Rows from block 11 of the image encoder of a small contrastive image-text model, named by matrix and row number. Rows with one number belong to one neuron. Each number is 500 + 25 x the weight over its row's rms, rounded and kept within 0 to 999. All counts start at 0. Numbers have three digits each. After the name is the row's rms in percent of the matrix's.
Before each neuron's rows are labels from the 100 images, of 14848, where the neuron reaches its highest value: "strongest on" is what is common among them. Only what is clearly more common there than usual is listed. The data: regions of photos with short descriptions (Visual Genome). In brackets: how many of the 100, against the usual share in percent.
# fc1: MLP up (encoder.blocks.11.mlp.fc1.weight, 512x128), inputs 64-127
# fc2: MLP down (encoder.blocks.11.mlp.fc2.weight, 128x512, transposed), outputs 64-127

strongest on: text has "blue" (38 vs 4.9)
fc1.52 066:487465509529506507490509505545494486530476433487509554495526503535518484465537545514493496506468496516451515440517476503532503507513522525499552513505440535485494477470529517519510555507522474
fc2.52 065:514515510512482484519524481511449494553519547524508503489491494491492513537545499454494527449512482489520468509494500498458508484519445487459499468492528485524512512481498498500470512479486483

strongest on: text has "sign" (27 vs 2.1)
fc1.50 110:559479511508523498495475482530449469461488520477476530498526497497512488484490534454489530500535536469482484499531468488454499516525484508484443479505514471538479501570495525485491504477536503
fc2.50 105:500479483453480511549492524491483493554514468494496484500502504457494464536514499459510490492493514518504462519500465470509511471510503533529522484467505523489507573487488485507522503515517467

strongest on: text has "white" (31 vs 11.8)
fc1.376 152:518488459489508466447498543535501493506467503530486487525498528484518504568488518477436491473506511491499514504518474489507507469476523456526485454470533502482504545507524485472480548522501508
fc2.376 158:503457487517484515465532489466447524574546481491523498496499460472537498499460471534529546556525482515495498509484504510535528543510475479508523508511487469514478461471489475506488538517509475

strongest on: text has "yellow" (42 vs 2.4); text has "train" (29 vs 1.8)
fc1.282 144:503463479480503486517488476516461500469467495516456507505557488497509498493474541488521494475530481504457527520501505535512488534542474494467506518476478528468502541530528505475560494500479504
fc2.282 175:529496520527519487522552509493502508488485521501510481504480479496501504480478495515528478461542528455469537500496512514504500470479487464483454554511476493465511551480483484492514477479456523

strongest on: text has "sign" (57 vs 2.1); text has "red" (42 vs 4.2); text has "white" (31 vs 11.8); text has "stop" (29 vs 0.4)
fc1.398 151:509526476506458532503502501505497491497447485479516515538500507560501491479502475471497514507459553436472491461491496496542484466526483491549473487466512463514515512474506498507492503542512541
fc2.398 151:562494477515498450532477459515478477513472505484496522505503491507483482494462544466456470507521521462512477514457507553491500473469492501497473513470521506511478512500535511488541489519532505

strongest on: text has "blue" (30 vs 4.9)
fc1.2 064:548525514462471468481481513473489511493496500462523518471524469516488530516495509508491515505503550529507483495500508433515443498524497517468518513512498483455525520533527462443518501528471495
fc2.2 062:513482517500470498504544521472505516533482483543464514461517498527525520528483473519504478521470521507499467474440519534521461468529520551520498512520466502484480511501488471547526458531530460

strongest on: text has "man" (30 vs 8.1)
fc1.495 115:490475488478484494457477504497485502491538486497505465499536493467524480518529530545495498521511494490498526538465509504521513537535541450451557504503503511502545490519501489497488545534520490
fc2.495 119:501571495502520535536489467494487489457451497483533513519500544523496474494493453519465483475489518506445483441484508482526450527482486534525512500512479501500469474559500529516498481502499478

strongest on: text has "sign" (25 vs 2.1)
fc1.194 050:567474470482528498490506534512482454487481503517516465468505500537477461512461554480485550491487521477503499491508508473520493494433525524483495523504553533492502506491530508525473474526513500
fc2.194 047:478497539504463490503469527474475508505511522521527488530530505494502482477496498480478455517489544514521450460491483490483510524521517501533497482497503478509517520496495480514508485505515514

strongest on: text has "blue" (34 vs 4.9)
fc1.54 110:565536536500467507470544503467490475490519493491517512476484535518480518513527591510541516512519452464478463489466512484508512473518514501470477525485498498476477517548508508473472520494511522
fc2.54 108:514457489534531522498518487491498555482516487525466472479540521544478473488488504485462487497518502501506528473521477493506458477511498478477483492470524528506519548473491481490515495504549446

strongest on: text has "green" (25 vs 4.3)
fc1.132 051:540501550466480526554490523500527488536515510503484532521484475479519492525449513510466511515520510515544489517484484484530489496499498517487458438498521494482500546513490543522526485553456492
fc2.132 051:487501513507491493435489498509542526470527484523507464512487555533489558524514498504479498515506465443522509483496481494492529511521508520533533510502498450508558548515508505524503502522436491

strongest on: text has "red" (36 vs 4.2)
fc1.358 086:504512508464490497565494483501525490512509488457504543539515483535485508490488551508504521541507486497455510475525529554528501463546451452522491494481489483469508516504505482453473515507507523
fc2.358 081:514502490456512494484504496510493517456444536542499503489506511571480483495469510537474487541497489523476478526500481460485497533515475446503478452519522470552508487526445524499494561486490507

strongest on: text has "sign" (49 vs 2.1); text has "red" (47 vs 4.2); text has "stop" (26 vs 0.4)
fc1.58 126:500518502553495523504488486555477522481470496498540522538489553474479504476506518490483539534456501477473479473504454486519484445541495454488499490481504511526501504502495493489481492506500510
fc2.58 110:497541521490546465529492505490461488481446501499522505535509501544487496459464543479425493481510513503523520511465547511527479471468507500512480518487508503495491496478482496483533504505527532

strongest on: text has "blue" (38 vs 4.9)
fc1.37 027:507512489529495481489530491507433453524505455498489521461483489514514469482563537517480516465484477509511434485523482476507498510554516483451517501493525519512482497521477481504495531518506456
fc2.37 025:529518507479486485538486458538518537521518509526541485480474505486519530539502496521521511484492478499525481490546537519498498462450459499502557496517500476533498491512490489478497509498492484

strongest on: text has "man" (26 vs 8.1)
fc1.173 136:463513505477498477506525480478517495539516537484508524475519537484507530486490463474561486480504473504511507514494529481459487504491540532514513497477500469460506494533487541485500467475521479
fc2.173 152:495536521508554495497509496523540518510471513506507504524525499536472508530526462481450496476510481482488487495457515487503507506493553491497462531486489507476446525464482497554471514514516495

strongest on: text has "grass" (31 vs 1.5)
fc1.5 114:452484486503509503472483488503477513510539499511506585553483488490516540479457510536479513524455504542457532488533494487481462493457490551461470505505495495530484485492514511508527493518498560
fc2.5 124:520518499535513468448429519495521502485528483477499500480508538536486530424502521533506478477509465517563510499481492483502532530488486502514511463491508489528519502469497506514533489483493529

strongest on: text has "sign" (46 vs 2.1); text has "red" (43 vs 4.2); text has "stop" (27 vs 0.4)
fc1.443 107:510503505533471526522542518507452528524482536477504528496536500550484472444497498465455520532505511496472486468504502510481477499519479502491490459451497464499521484508491497462466524480483485
fc2.443 101:555502498517505452491477491497505471509471544477492526548522471480436484464502513455488503451526506468504488491477529500486491489464456506467453533502528493524473520502549519485503491538528514

strongest on: text has "blue" (38 vs 4.9)
fc1.485 135:515478486533505522438513473547488506461493476506499510456499506515523498524520518587483476471455470476503474444534506490483471542518539505509458510511480497485501497507524500490482496430519470
fc2.485 146:556503479507492505481520474476512511496531504490533492474483524517438509513575492479547506503511527481483479458504485484480473498483461502455537474489496518520484484519481510521535515521470483

strongest on: text has "black" (25 vs 7.3)
fc1.88 119:537490427479492526466501530502489484538505538500526497520508498472469506494546527523483496505517534497488527530535504450507510466447484473464496494450536564519540505478504480530486470476547519
fc2.88 132:479490538507462531511551482492475476461489468491485541485457506488505524488485504480529476508464527521532519514471469552495494535484491507487517482515461498551542490512529497519477556500486485

strongest on: text has "blue" (42 vs 4.9)
fc1.284 028:519495508508470496482520492511481522500513482479482490502464500555494488554503484530503492445454546466493454460496502522512510504498505477464528525502495477482513522490498492452533533481488497
fc2.284 028:524516476456526514522485508525487490524510547524540505451483500525488531478517505491484519480506514525521489492477549500481467499537492540523519507527456512468497492530476482495486472472492460

strongest on: text has "red" (31 vs 4.2)
fc1.114 050:488526501470501488473493508502496480459489496521533469520521541514475481543480508512521495436552498449534506454488452469512499548500530534517500478508505485464483463491510460539488476498543512
fc2.114 048:468535513478480513479535491485465538545481517496450529472516498505536500482478503468489495483469476520489478549557523494468473530511490482496525481528528512507521523478473511537526504535455541

strongest on: text has "pizza" (25 vs 0.9)
fc1.68 118:499517476533506491528498480481495496505543536509520488538520518485510536500475533505509542504506528450480503505497498498469521460478460499488510460532475501497425514514514489494462478500517486
fc2.68 127:527525479466504523491473511479524475456468501509491533472514464545480516471517515502475525508491451545507517470521485473523507549502501483476563544489477518504491478487514512543508557494499521

strongest on: text has "blue" (29 vs 4.9)
fc1.40 022:533501500508480516493514513543502518494480498473539504481472477519527533525508498488514524466488500504458479439545539545495519515487519474465489530490488506494518505503518531472489509496467483
fc2.40 024:491496490509531468469515481494487507526451525513521519474473529479496503516523519494499501496459496511537528508509513527444502466486497518544497457543464476518455523511477460505485476496482519

strongest on: text has "snow" (28 vs 1.4)
fc1.275 128:497494486463500480504518491516480460493492478472465454499487479466481433508514513507506503523478489490505473516517539491466493509534495480535552472460526517488498495483513517484521440520508515
fc2.275 144:502512543498542502460461507472514476516457489517547473500499504520436483503521490477479551557563490529514548515489471508512511515501518545471505511486480531528525475511485501510513517511465533

strongest on: text has "red" (33 vs 4.2)
fc1.417 063:504439537513464505498461473475493497513491515518459443492515547528541499529537533472500543479546519507487473488499464494505474495480494489509483507491500479512489460517489468477478528481541524
fc2.417 063:535502522483516471501520545520489490499497487550518506493498545513458489534490541503492508527519528472524506507522505457470529454550513532503467523491503534478484537486503469495473447517485459

strongest on: text has "black" (31 vs 7.3); text has "man" (25 vs 8.1)
fc1.303 083:524491488476466508478506536489500524452503461460507537502475500461478475462553517514472516525491516512464501501541472456526514501517533520467538537514477517546538526541533511464527536506522490
fc2.303 089:505487488474498495485530470507502525483551485527490506491472483460522463493463541531504461446528468503514518502540530527464505493507493498429550491522526500486476501498519499534551498484506491

strongest on: text has "yellow" (29 vs 2.4)
fc1.10 058:493449485499494554489525489535517485478501448518481525479548463486573485490457535499533464496470477536484535465512454471535512464519508533496496513513465506486464495485493490498478521463546509
fc2.10 055:486557489552527424467484526503503507538482532507486513500494487533497521556536500512498519500521495514505471525493527493451523521464493459481481478519483524524470486502470521500480517485489535

strongest on: text has "sky" (34 vs 1.7)
fc1.474 042:494516461494525480480481471484471484529474491465463468531517578485478519554498489517502532539478501500529459512510471492503527489484498520487498447500452488497504489497508509535547491517502502
fc2.474 042:465514489522467540537508514521479506528479495508511519493538492481517506519527511496485507530495492511502524504499485513454517486449522502491501467473488442493503484469494498499504496466484548

strongest on: text has "sky" (62 vs 1.7); text has "clouds" (39 vs 0.7); text has "blue" (35 vs 4.9); text has "white" (29 vs 11.8)
fc1.432 072:534519446477501473508486537481487538530461466466488490496522526462499533523473486511469533550503468492469506490501493527487487446467492503532503492446476478538507513477493484522526514472478488
fc2.432 073:517503501517503521517483524513512522507502484494454472523500529498520511506530508506478532466517500511520511529472554484493515496495490477511505464482513480527456489514499485519531522466480547

strongest on: text has "green" (27 vs 4.3)
fc1.341 074:488501505551497535489496502477503513510512490539502452509476539490470520551525530483464469537498480514504497504478460500464479530520496493486517497474474479477501500479536461494506534521498521
fc2.341 068:534469512500501554496482465482515445523469503509479516531508483496512490477524503508519495502519510461479520492466529502497509491555514473545467495503514500453506541492502509513476465468552473

strongest on: text has "yellow" (26 vs 2.4)
fc1.92 098:466471490490491495506478491509471466460517507473481500482511440506509461469490509495509528519545515486488555512498514517480508550508492485475505502491478518456459520512514517501503476492477479
fc2.92 105:520481512498548466534511505488537521515494512502509494462464476479547520512517523522542489490512472509467488520488491517490482483532501450537495491422461489478499530513521480500468484455463525

strongest on: text has "red" (46 vs 4.2)
fc1.108 062:495515514499522488505504499496481499484489500503501504481502505489538514523470552488494481468484406511507500496560509558490527521461458468537520475486533444477473485451470492505522533538498518
fc2.108 063:528521508511522447508516471525470491455485469553480519504501470509516551532493477525451486511509498489497497495573494455545531511525483465519477476516522532537487499466480483509497565495510457

strongest on: text has "man" (28 vs 8.1)
fc1.388 113:468509533532498492452490509517473464492490490489465481460506563514489521513531472560494501497509522480502493488466496538515485471489521449508530488484477538515541505515530525522456512498511477
fc2.388 111:489489488471536502486477499526510494445486467469540511500508467519518496484463498488509508500475511514462477516534516505490494504534549557460492489507485463486504526528533532532529502529504495

strongest on: text has "white" (29 vs 11.8)
fc1.350 149:494540460484518496474499486489550500495468544501481469504505530490514504470492498491494477526498481457534522497474511452499524483493485507516512501462530509530464527473489510538479498535488517
fc2.350 138:493506486508515497494500508508483516511515486504515492470546462460509503474444533532492518525464488473505490475532512500496551499507481461554510489472520547493506501505506481460514537470496503

strongest on: text has "yellow" (34 vs 2.4)
fc1.397 071:478481494507532489501524496518512523502510442499520503519517500518477527484495499479546510474497516478470460518530512525551502499502506452471513473503488521474478554490504513517490496505452503
fc2.397 066:446529475514525514481450493488485511544508526516546486510519474523509468478499507513479482495526463507476496498452482506490498459521534519467470458487493481473524536487464562501514542496530527

strongest on: text has "yellow" (25 vs 2.4)
fc1.283 092:506445555500544464530534487479461520498487480505509484529489512477479494476519519548541499484502506505547521538479487524539460517505472489469535438514465494468490498540490492498484481503544491
fc2.283 097:478548487488486491479527522466514485473478543511500508523499494474497516527540503487516484510499529512466466488471484535552452480449536504497466531517518512457549549487509529509510499509495500

strongest on: text has "snow" (28 vs 1.4)
fc1.360 125:516473519503467524479503475547484486509488491546488464530539494530467454544469534511523514503461495482508534467522541462540512488490491533519499488515478569475493525458497502496484509514476545
fc2.360 113:478478493541462521509485506519512507467516512506530537502530501504512438531470513536506512510528519511484474488494521534443479498500466482510498500535508510524475485557458497508450542481477518

strongest on: text has "red" (39 vs 4.2)
fc1.15 076:521490522539463479491502465547452494481504500508500521518500522470459491470505540504541511510514460476508528508514491477486504564471506484518495486486527499489466497513500523491498536457515475
fc2.15 075:513499472472523519506524538521487512527497477497487496492465550543506510526457456501494519496507538510513524482505491473516497497497496511522465502511503519497527532502490508547530529542507503