Weights of a small contrastive image-text model: encoder arch vit, encoder norm layernorm.
Rows from block 11 of the image encoder of a small contrastive image-text model, named by matrix and row number. Rows with one number belong to one neuron. Each number is 50 + 12 x the weight over its row's rms, rounded and kept within 0 to 99. All counts start at 0.
Before each neuron's rows are labels from the 100 images, of 14848, where the neuron reaches its highest value: "place" is the part of the image that holds the peak. Only what is clearly more common there than usual is listed. The data: regions of photos with short descriptions (Visual Genome). In brackets: how many of the 100.
# fc1: MLP up (encoder.blocks.11.mlp.fc1.weight, 512x128), inputs 64-127
# fc2: MLP down (encoder.blocks.11.mlp.fc2.weight, 128x512, transposed), outputs 64-127

place: centre (41)
fc1.406:42 36 36 34 71 56 28 37 56 49 52 61 57 64 45 31 47 70 53 52 33 38 44 41 48 78 74 49 75 64 54 54 45 43 48 44 58 52 39 41 41 60 51 50 46 41 32 54 59 49 61 41 49 63 58 69 59 76 51 60 60 24 55 58
fc2.406:61 57 50 51 48 52 29 71 72 65 73 68 43 58 53 46 34 62 34 49 33 40 52 22 43 45 56 49 47 46 45 58 24 52 51 48 53 52 53 66 45 42 65 34 47 53 51 56 59 46 62 67 52 34 54 45 59 65 39 65 61 52 62 66

place: bottom left (30)
fc1.129:19 47 23 61 50 35 42 52 47 46 69 53 64 41 75 38 54 43 45 48 51 45 37 56 47 48 18 46 56 50 44 72 43 56 44 39 67 65 66 60 52 54 41 48 45 28 86 62 48 34 40 42 52 70 33 36 54 51 45 51 34 48 49 64
fc2.129:42 43 58 41 57 64 76 46 28 55 43 54 45 49 50 58 54 54 59 46 57 50 61 22 58 48 27 59 36 49 58 50 61 48 37 50 57 52 55 40 64 34 59 32 50 57 58 49 43 56 51 47 40 43 52 46 64 45 41 62 34 47 34 47

place: top right (33); top centre (32)
fc1.364:48 49 47 54 69 49 34 33 36 57 74 41 47 31 51 31 60 46 37 77 47 50 55 62 52 35 49 52 51 51 56 52 36 42 61 55 60 57 46 41 52 50 66 54 43 70 54 57 54 66 58 71 44 39 45 45 52 64 62 51 32 32 57 36
fc2.364:58 42 51 39 33 42 60 29 44 40 56 59 47 54 63 66 48 24 56 30 40 26 48 59 55 48 51 46 55 62 54 48 60 34 85 27 58 34 55 48 65 54 42 73 70 60 37 62 55 48 43 32 56 52 60 52 44 44 61 71 49 22 48 23

place: centre (59)
fc1.28:58 30 53 74 30 53 52 42 49 44 39 67 16 39 56 43 58 58 36 53 55 33 38 65 67 39 59 43 40 27 53 75 54 37 63 57 58 59 31 54 31 29 87 44 44 30 66 48 47 72 50 73 49 66 62 39 48 44 43 56 52 53 43 60
fc2.28:25 58 38 46 75 41 59 66 37 52 54 42 66 58 43 40 43 53 60 67 36 56 63 24 46 56 34 51 52 67 44 32 52 43 45 28 34 40 75 57 58 59 34 52 31 44 58 47 54 49 49 43 56 61 34 73 48 53 46 55 40 66 44 40

place: centre (54)
fc1.344:54 47 54 23 67 62 49 50 54 40 48 61 55 53 55 53 38 74 64 62 39 49 61 50 42 64 56 52 49 61 43 61 53 71 47 46 57 33 42 45 60 65 65 53 37 38 44 38 65 65 17 54 56 46 49 70 47 60 58 57 35 67 43 48
fc2.344:39 74 56 46 53 49 40 36 62 59 48 54 36 44 57 55 56 41 39 48 53 41 45 52 53 67 59 43 51 34 43 38 42 54 36 42 44 57 46 42 57 48 62 52 38 61 52 37 54 79 63 63 66 62 40 55 56 66 60 55 60 57 73 55

place: top centre (38)
fc1.302:51 34 30 53 42 46 49 46 56 59 47 34 49 32 55 62 72 42 54 33 52 41 23 57 64 71 50 43 55 28 58 25 54 40 46 39 62 47 58 52 46 47 47 78 52 49 53 53 60 66 62 43 43 65 44 44 60 57 78 64 55 48 45 58
fc2.302:37 20 62 31 27 37 41 47 71 55 38 52 61 30 51 63 58 41 45 29 60 70 66 51 49 54 57 49 45 43 54 51 53 48 47 65 56 31 62 49 40 61 51 56 53 51 48 42 55 36 56 32 47 47 62 48 48 53 40 20 46 44 52 41

place: bottom centre (57)
fc1.77:19 47 74 56 66 56 43 47 57 37 65 37 46 55 74 38 49 54 59 50 45 47 42 63 30 41 75 56 43 52 48 48 33 62 57 56 59 42 41 38 51 39 30 40 64 35 59 47 55 47 42 57 69 51 58 43 77 47 57 60 64 65 48 70
fc2.77:55 46 21 53 48 55 36 27 49 46 57 30 50 65 69 69 42 62 51 45 44 29 42 48 48 62 60 68 42 48 56 27 54 51 63 45 40 58 50 47 54 49 48 49 72 57 42 64 32 62 42 34 16 44 57 50 59 70 74 54 56 41 83 56

place: bottom left (28)
fc1.352:45 41 64 40 60 47 49 61 46 23 48 41 65 43 49 39 54 69 48 43 46 42 55 37 52 33 44 25 44 39 73 73 51 58 42 43 49 56 48 48 30 55 39 45 61 46 53 46 60 55 26 55 55 66 48 43 46 64 43 35 33 51 64 58
fc2.352:52 76 43 32 57 74 46 52 40 59 46 28 51 26 52 69 84 47 59 77 36 73 56 44 38 46 40 30 63 73 51 45 61 56 54 41 71 55 49 34 52 44 39 62 40 51 59 55 49 53 47 58 44 59 26 53 67 75 51 45 56 65 39 49

place: centre (36)
fc1.193:50 42 35 46 60 24 51 50 51 52 43 43 63 61 50 74 26 50 42 53 36 64 74 71 33 41 62 70 49 51 56 43 62 52 65 26 59 58 54 43 49 49 61 56 36 52 45 35 22 49 52 30 46 66 39 50 36 43 68 32 45 39 37 55
fc2.193:60 64 61 53 43 62 52 64 60 53 72 63 29 65 39 25 52 42 40 57 58 41 51 73 66 57 55 23 44 59 37 62 55 41 40 44 36 41 32 56 52 41 57 60 44 51 28 50 48 52 52 47 45 45 48 68 45 48 54 47 49 58 62 57

place: bottom centre (38); centre (36)
fc1.439:30 49 43 46 48 65 38 30 61 68 33 67 69 54 45 65 46 44 73 48 63 54 33 48 45 59 57 54 47 66 51 41 31 36 43 39 64 71 52 61 27 61 52 42 43 49 31 27 40 64 62 66 36 47 50 67 48 57 23 10 47 52 47 79
fc2.439:41 50 47 43 53 26 46 37 66 34 64 40 55 38 37 48 57 56 51 57 42 51 58 67 66 42 58 65 70 37 69 54 56 37 66 41 41 55 54 41 25 36 49 42 67 68 67 56 49 50 23 52 46 60 44 45 65 47 33 74 56 46 44 48

place: bottom left (37); bottom right (31)
fc1.184:38 44 58 60 40 41 52 58 56 53 46 51 39 65 47 44 50 56 46 38 50 63 55 59 45 33 24 64 44 49 33 55 47 66 53 25 44 58 33 51 50 70 33 58 52 43 43 44 51 52 61 42 49 54 52 57 45 52 40 39 43 57 56 46
fc2.184:37 35 63 64 56 70 55 49 51 75 59 59 61 46 45 64 57 55 52 46 59 58 56 40 41 31 41 45 65 50 51 71 32 41 50 61 63 57 28 47 52 41 53 67 33 40 49 57 53 60 44 25 30 47 47 71 76 39 50 51 32 62 48 41

place: bottom centre (38)
fc1.260:33 44 35 40 41 23 46 36 39 54 44 61 58 54 44 41 64 42 43 53 52 51 76 66 60 51 53 27 48 40 64 43 74 45 46 47 34 36 45 51 60 46 83 83 77 76 42 63 47 38 64 50 66 49 42 47 46 37 43 58 49 47 53 43
fc2.260:61 48 50 41 62 38 56 50 63 61 39 41 51 55 62 23 51 59 45 62 46 35 63 50 43 38 40 41 67 72 49 58 37 43 48 69 49 32 46 31 56 33 05 59 57 65 63 36 45 68 58 53 33 61 25 55 47 48 42 59 81 49 55 40

place: centre (45)
fc1.339:46 55 37 27 43 51 20 40 59 68 67 46 45 26 62 31 58 46 29 30 32 39 55 47 47 40 68 57 60 68 56 65 65 55 54 76 44 37 46 61 62 49 72 56 58 62 67 39 16 53 43 55 47 65 46 27 43 68 73 62 57 40 53 42
fc2.339:49 30 66 53 52 62 70 52 42 23 58 38 31 41 45 44 34 44 50 59 74 61 35 45 54 60 48 35 32 50 62 41 59 39 52 51 52 36 45 65 43 46 46 49 57 55 40 62 63 60 55 69 58 56 49 64 69 69 34 35 37 34 42 62

place: centre (72)
fc1.126:58 65 39 66 54 50 27 48 58 51 71 47 48 31 68 33 71 43 34 42 74 47 27 50 66 72 36 30 48 41 66 57 57 34 55 62 62 54 43 50 54 64 48 56 49 59 69 55 31 41 55 32 61 59 49 43 54 47 52 57 61 35 44 55
fc2.126:47 58 63 48 43 65 67 66 64 35 46 50 47 32 57 56 36 75 75 42 41 51 42 49 46 52 45 58 63 44 50 39 40 28 52 48 59 43 25 49 51 67 34 57 29 28 47 34 75 62 63 66 61 35 41 63 63 59 46 41 33 57 39 49

place: top right (34)
fc1.168:52 37 54 62 32 52 39 51 55 32 55 56 51 44 65 29 68 46 29 33 61 38 54 51 57 49 43 38 44 17 50 43 62 35 46 40 64 37 69 38 45 72 48 70 49 51 53 38 63 53 76 43 53 74 71 48 24 38 57 53 45 49 67 34
fc2.168:67 47 41 47 57 58 46 45 46 57 30 55 42 36 46 67 43 49 33 51 27 32 49 84 33 78 45 55 62 56 53 63 43 56 62 69 43 49 40 41 53 46 41 33 87 61 51 61 74 62 31 49 52 49 43 42 50 60 59 32 38 61 40 64

place: bottom centre (32)
fc1.424:40 32 50 54 29 51 54 46 66 50 42 55 47 79 48 36 52 54 55 60 61 47 51 47 33 26 52 46 49 55 50 30 48 64 44 40 43 47 65 47 36 61 38 40 37 38 52 61 54 68 58 41 72 53 52 47 31 52 35 58 41 64 53 58
fc2.424:46 33 35 23 36 51 39 52 54 47 60 40 26 56 44 42 48 65 68 79 60 67 61 43 35 20 56 67 49 63 60 50 41 60 51 47 44 47 45 55 43 52 61 38 48 52 48 63 58 69 45 48 62 52 46 56 38 36 57 57 43 38 54 41

place: bottom centre (34)
fc1.301:42 35 51 63 62 66 59 66 50 35 59 38 55 44 50 36 67 68 56 50 56 20 32 44 31 45 52 53 61 58 40 55 66 67 26 47 30 37 56 65 46 46 72 49 57 28 47 47 51 61 56 55 41 60 43 53 44 52 20 47 49 49 31 68
fc2.301:45 47 31 67 39 36 46 33 52 59 53 39 51 45 69 59 45 44 30 44 36 46 50 59 77 55 65 60 48 60 79 46 62 49 66 53 51 52 55 61 44 32 51 58 70 62 46 58 71 53 56 49 36 48 45 47 32 56 39 53 51 72 55 52

place: centre (46); bottom centre (30)
fc1.279:54 45 48 50 42 54 46 61 51 50 27 62 63 51 67 38 56 71 22 69 57 57 60 53 59 47 65 55 43 68 50 39 56 44 63 59 45 50 35 48 68 38 48 45 63 41 31 59 50 44 44 40 22 41 57 65 45 63 43 53 50 53 49 57
fc2.279:38 62 41 43 60 73 49 36 44 56 51 58 53 42 50 46 39 44 51 75 61 42 48 53 47 40 30 67 53 51 48 30 60 65 31 38 46 42 47 50 70 56 27 49 54 65 81 39 58 50 59 58 55 72 48 64 68 39 69 50 50 43 57 27

place: bottom centre (44)
fc1.311:60 49 43 39 35 49 46 21 37 57 60 58 43 60 62 42 38 62 58 50 53 72 47 47 50 45 49 62 52 53 41 43 50 52 72 33 58 43 51 47 60 45 61 31 73 52 65 55 60 42 47 46 61 65 57 50 24 45 53 62 33 75 40 56
fc2.311:36 43 46 45 30 42 49 71 72 79 57 61 24 60 43 35 67 56 39 75 37 47 52 49 58 46 56 29 41 66 62 43 35 52 42 37 45 44 30 51 57 56 38 65 47 46 46 72 43 47 45 48 64 55 49 57 50 52 50 38 27 69 51 25

place: top centre (30); top right (25)
fc1.289:40 51 47 34 59 55 69 61 49 65 51 66 54 61 78 37 55 45 35 50 49 23 54 44 43 48 62 65 57 43 53 45 41 63 56 44 54 39 25 50 41 44 57 37 57 84 49 75 56 53 49 48 49 53 42 28 63 74 50 55 59 55 64 27
fc2.289:59 46 20 58 59 38 61 49 33 54 37 32 63 54 39 43 70 54 60 25 56 73 50 81 65 33 48 24 41 54 50 51 50 44 33 44 51 67 69 29 62 71 54 42 46 31 22 52 48 67 31 46 58 41 47 43 51 66 54 47 47 54 46 62

place: bottom centre (30); bottom left (25)
fc1.427:49 44 56 63 51 48 61 57 21 66 40 57 51 66 74 56 50 40 60 56 47 50 46 60 29 54 59 62 41 57 42 59 65 53 33 59 57 56 52 40 43 49 68 60 34 37 42 45 26 55 54 54 35 37 59 30 55 53 52 45 40 42 55 59
fc2.427:43 36 43 56 47 29 57 68 50 60 51 62 52 64 55 58 34 64 55 51 44 46 71 52 68 40 47 71 54 33 30 37 52 62 43 52 44 30 49 57 25 10 38 43 64 49 53 47 62 66 57 49 27 41 66 73 36 61 65 42 68 59 38 46

place: top centre (35); top left (31)
fc1.479:41 39 65 63 53 58 58 27 70 45 50 52 53 38 61 46 54 42 36 40 46 44 67 51 52 28 26 43 52 57 49 46 54 53 24 60 45 58 63 50 57 61 55 46 31 63 47 30 54 52 46 47 36 69 67 81 42 21 58 70 48 55 45 54
fc2.479:70 50 45 58 40 56 39 44 57 36 77 23 48 70 54 63 53 41 53 37 39 48 62 36 37 44 52 58 51 56 53 56 64 48 71 43 67 44 63 46 51 39 44 35 24 61 51 47 45 51 47 81 37 59 62 38 43 60 27 44 60 27 60 30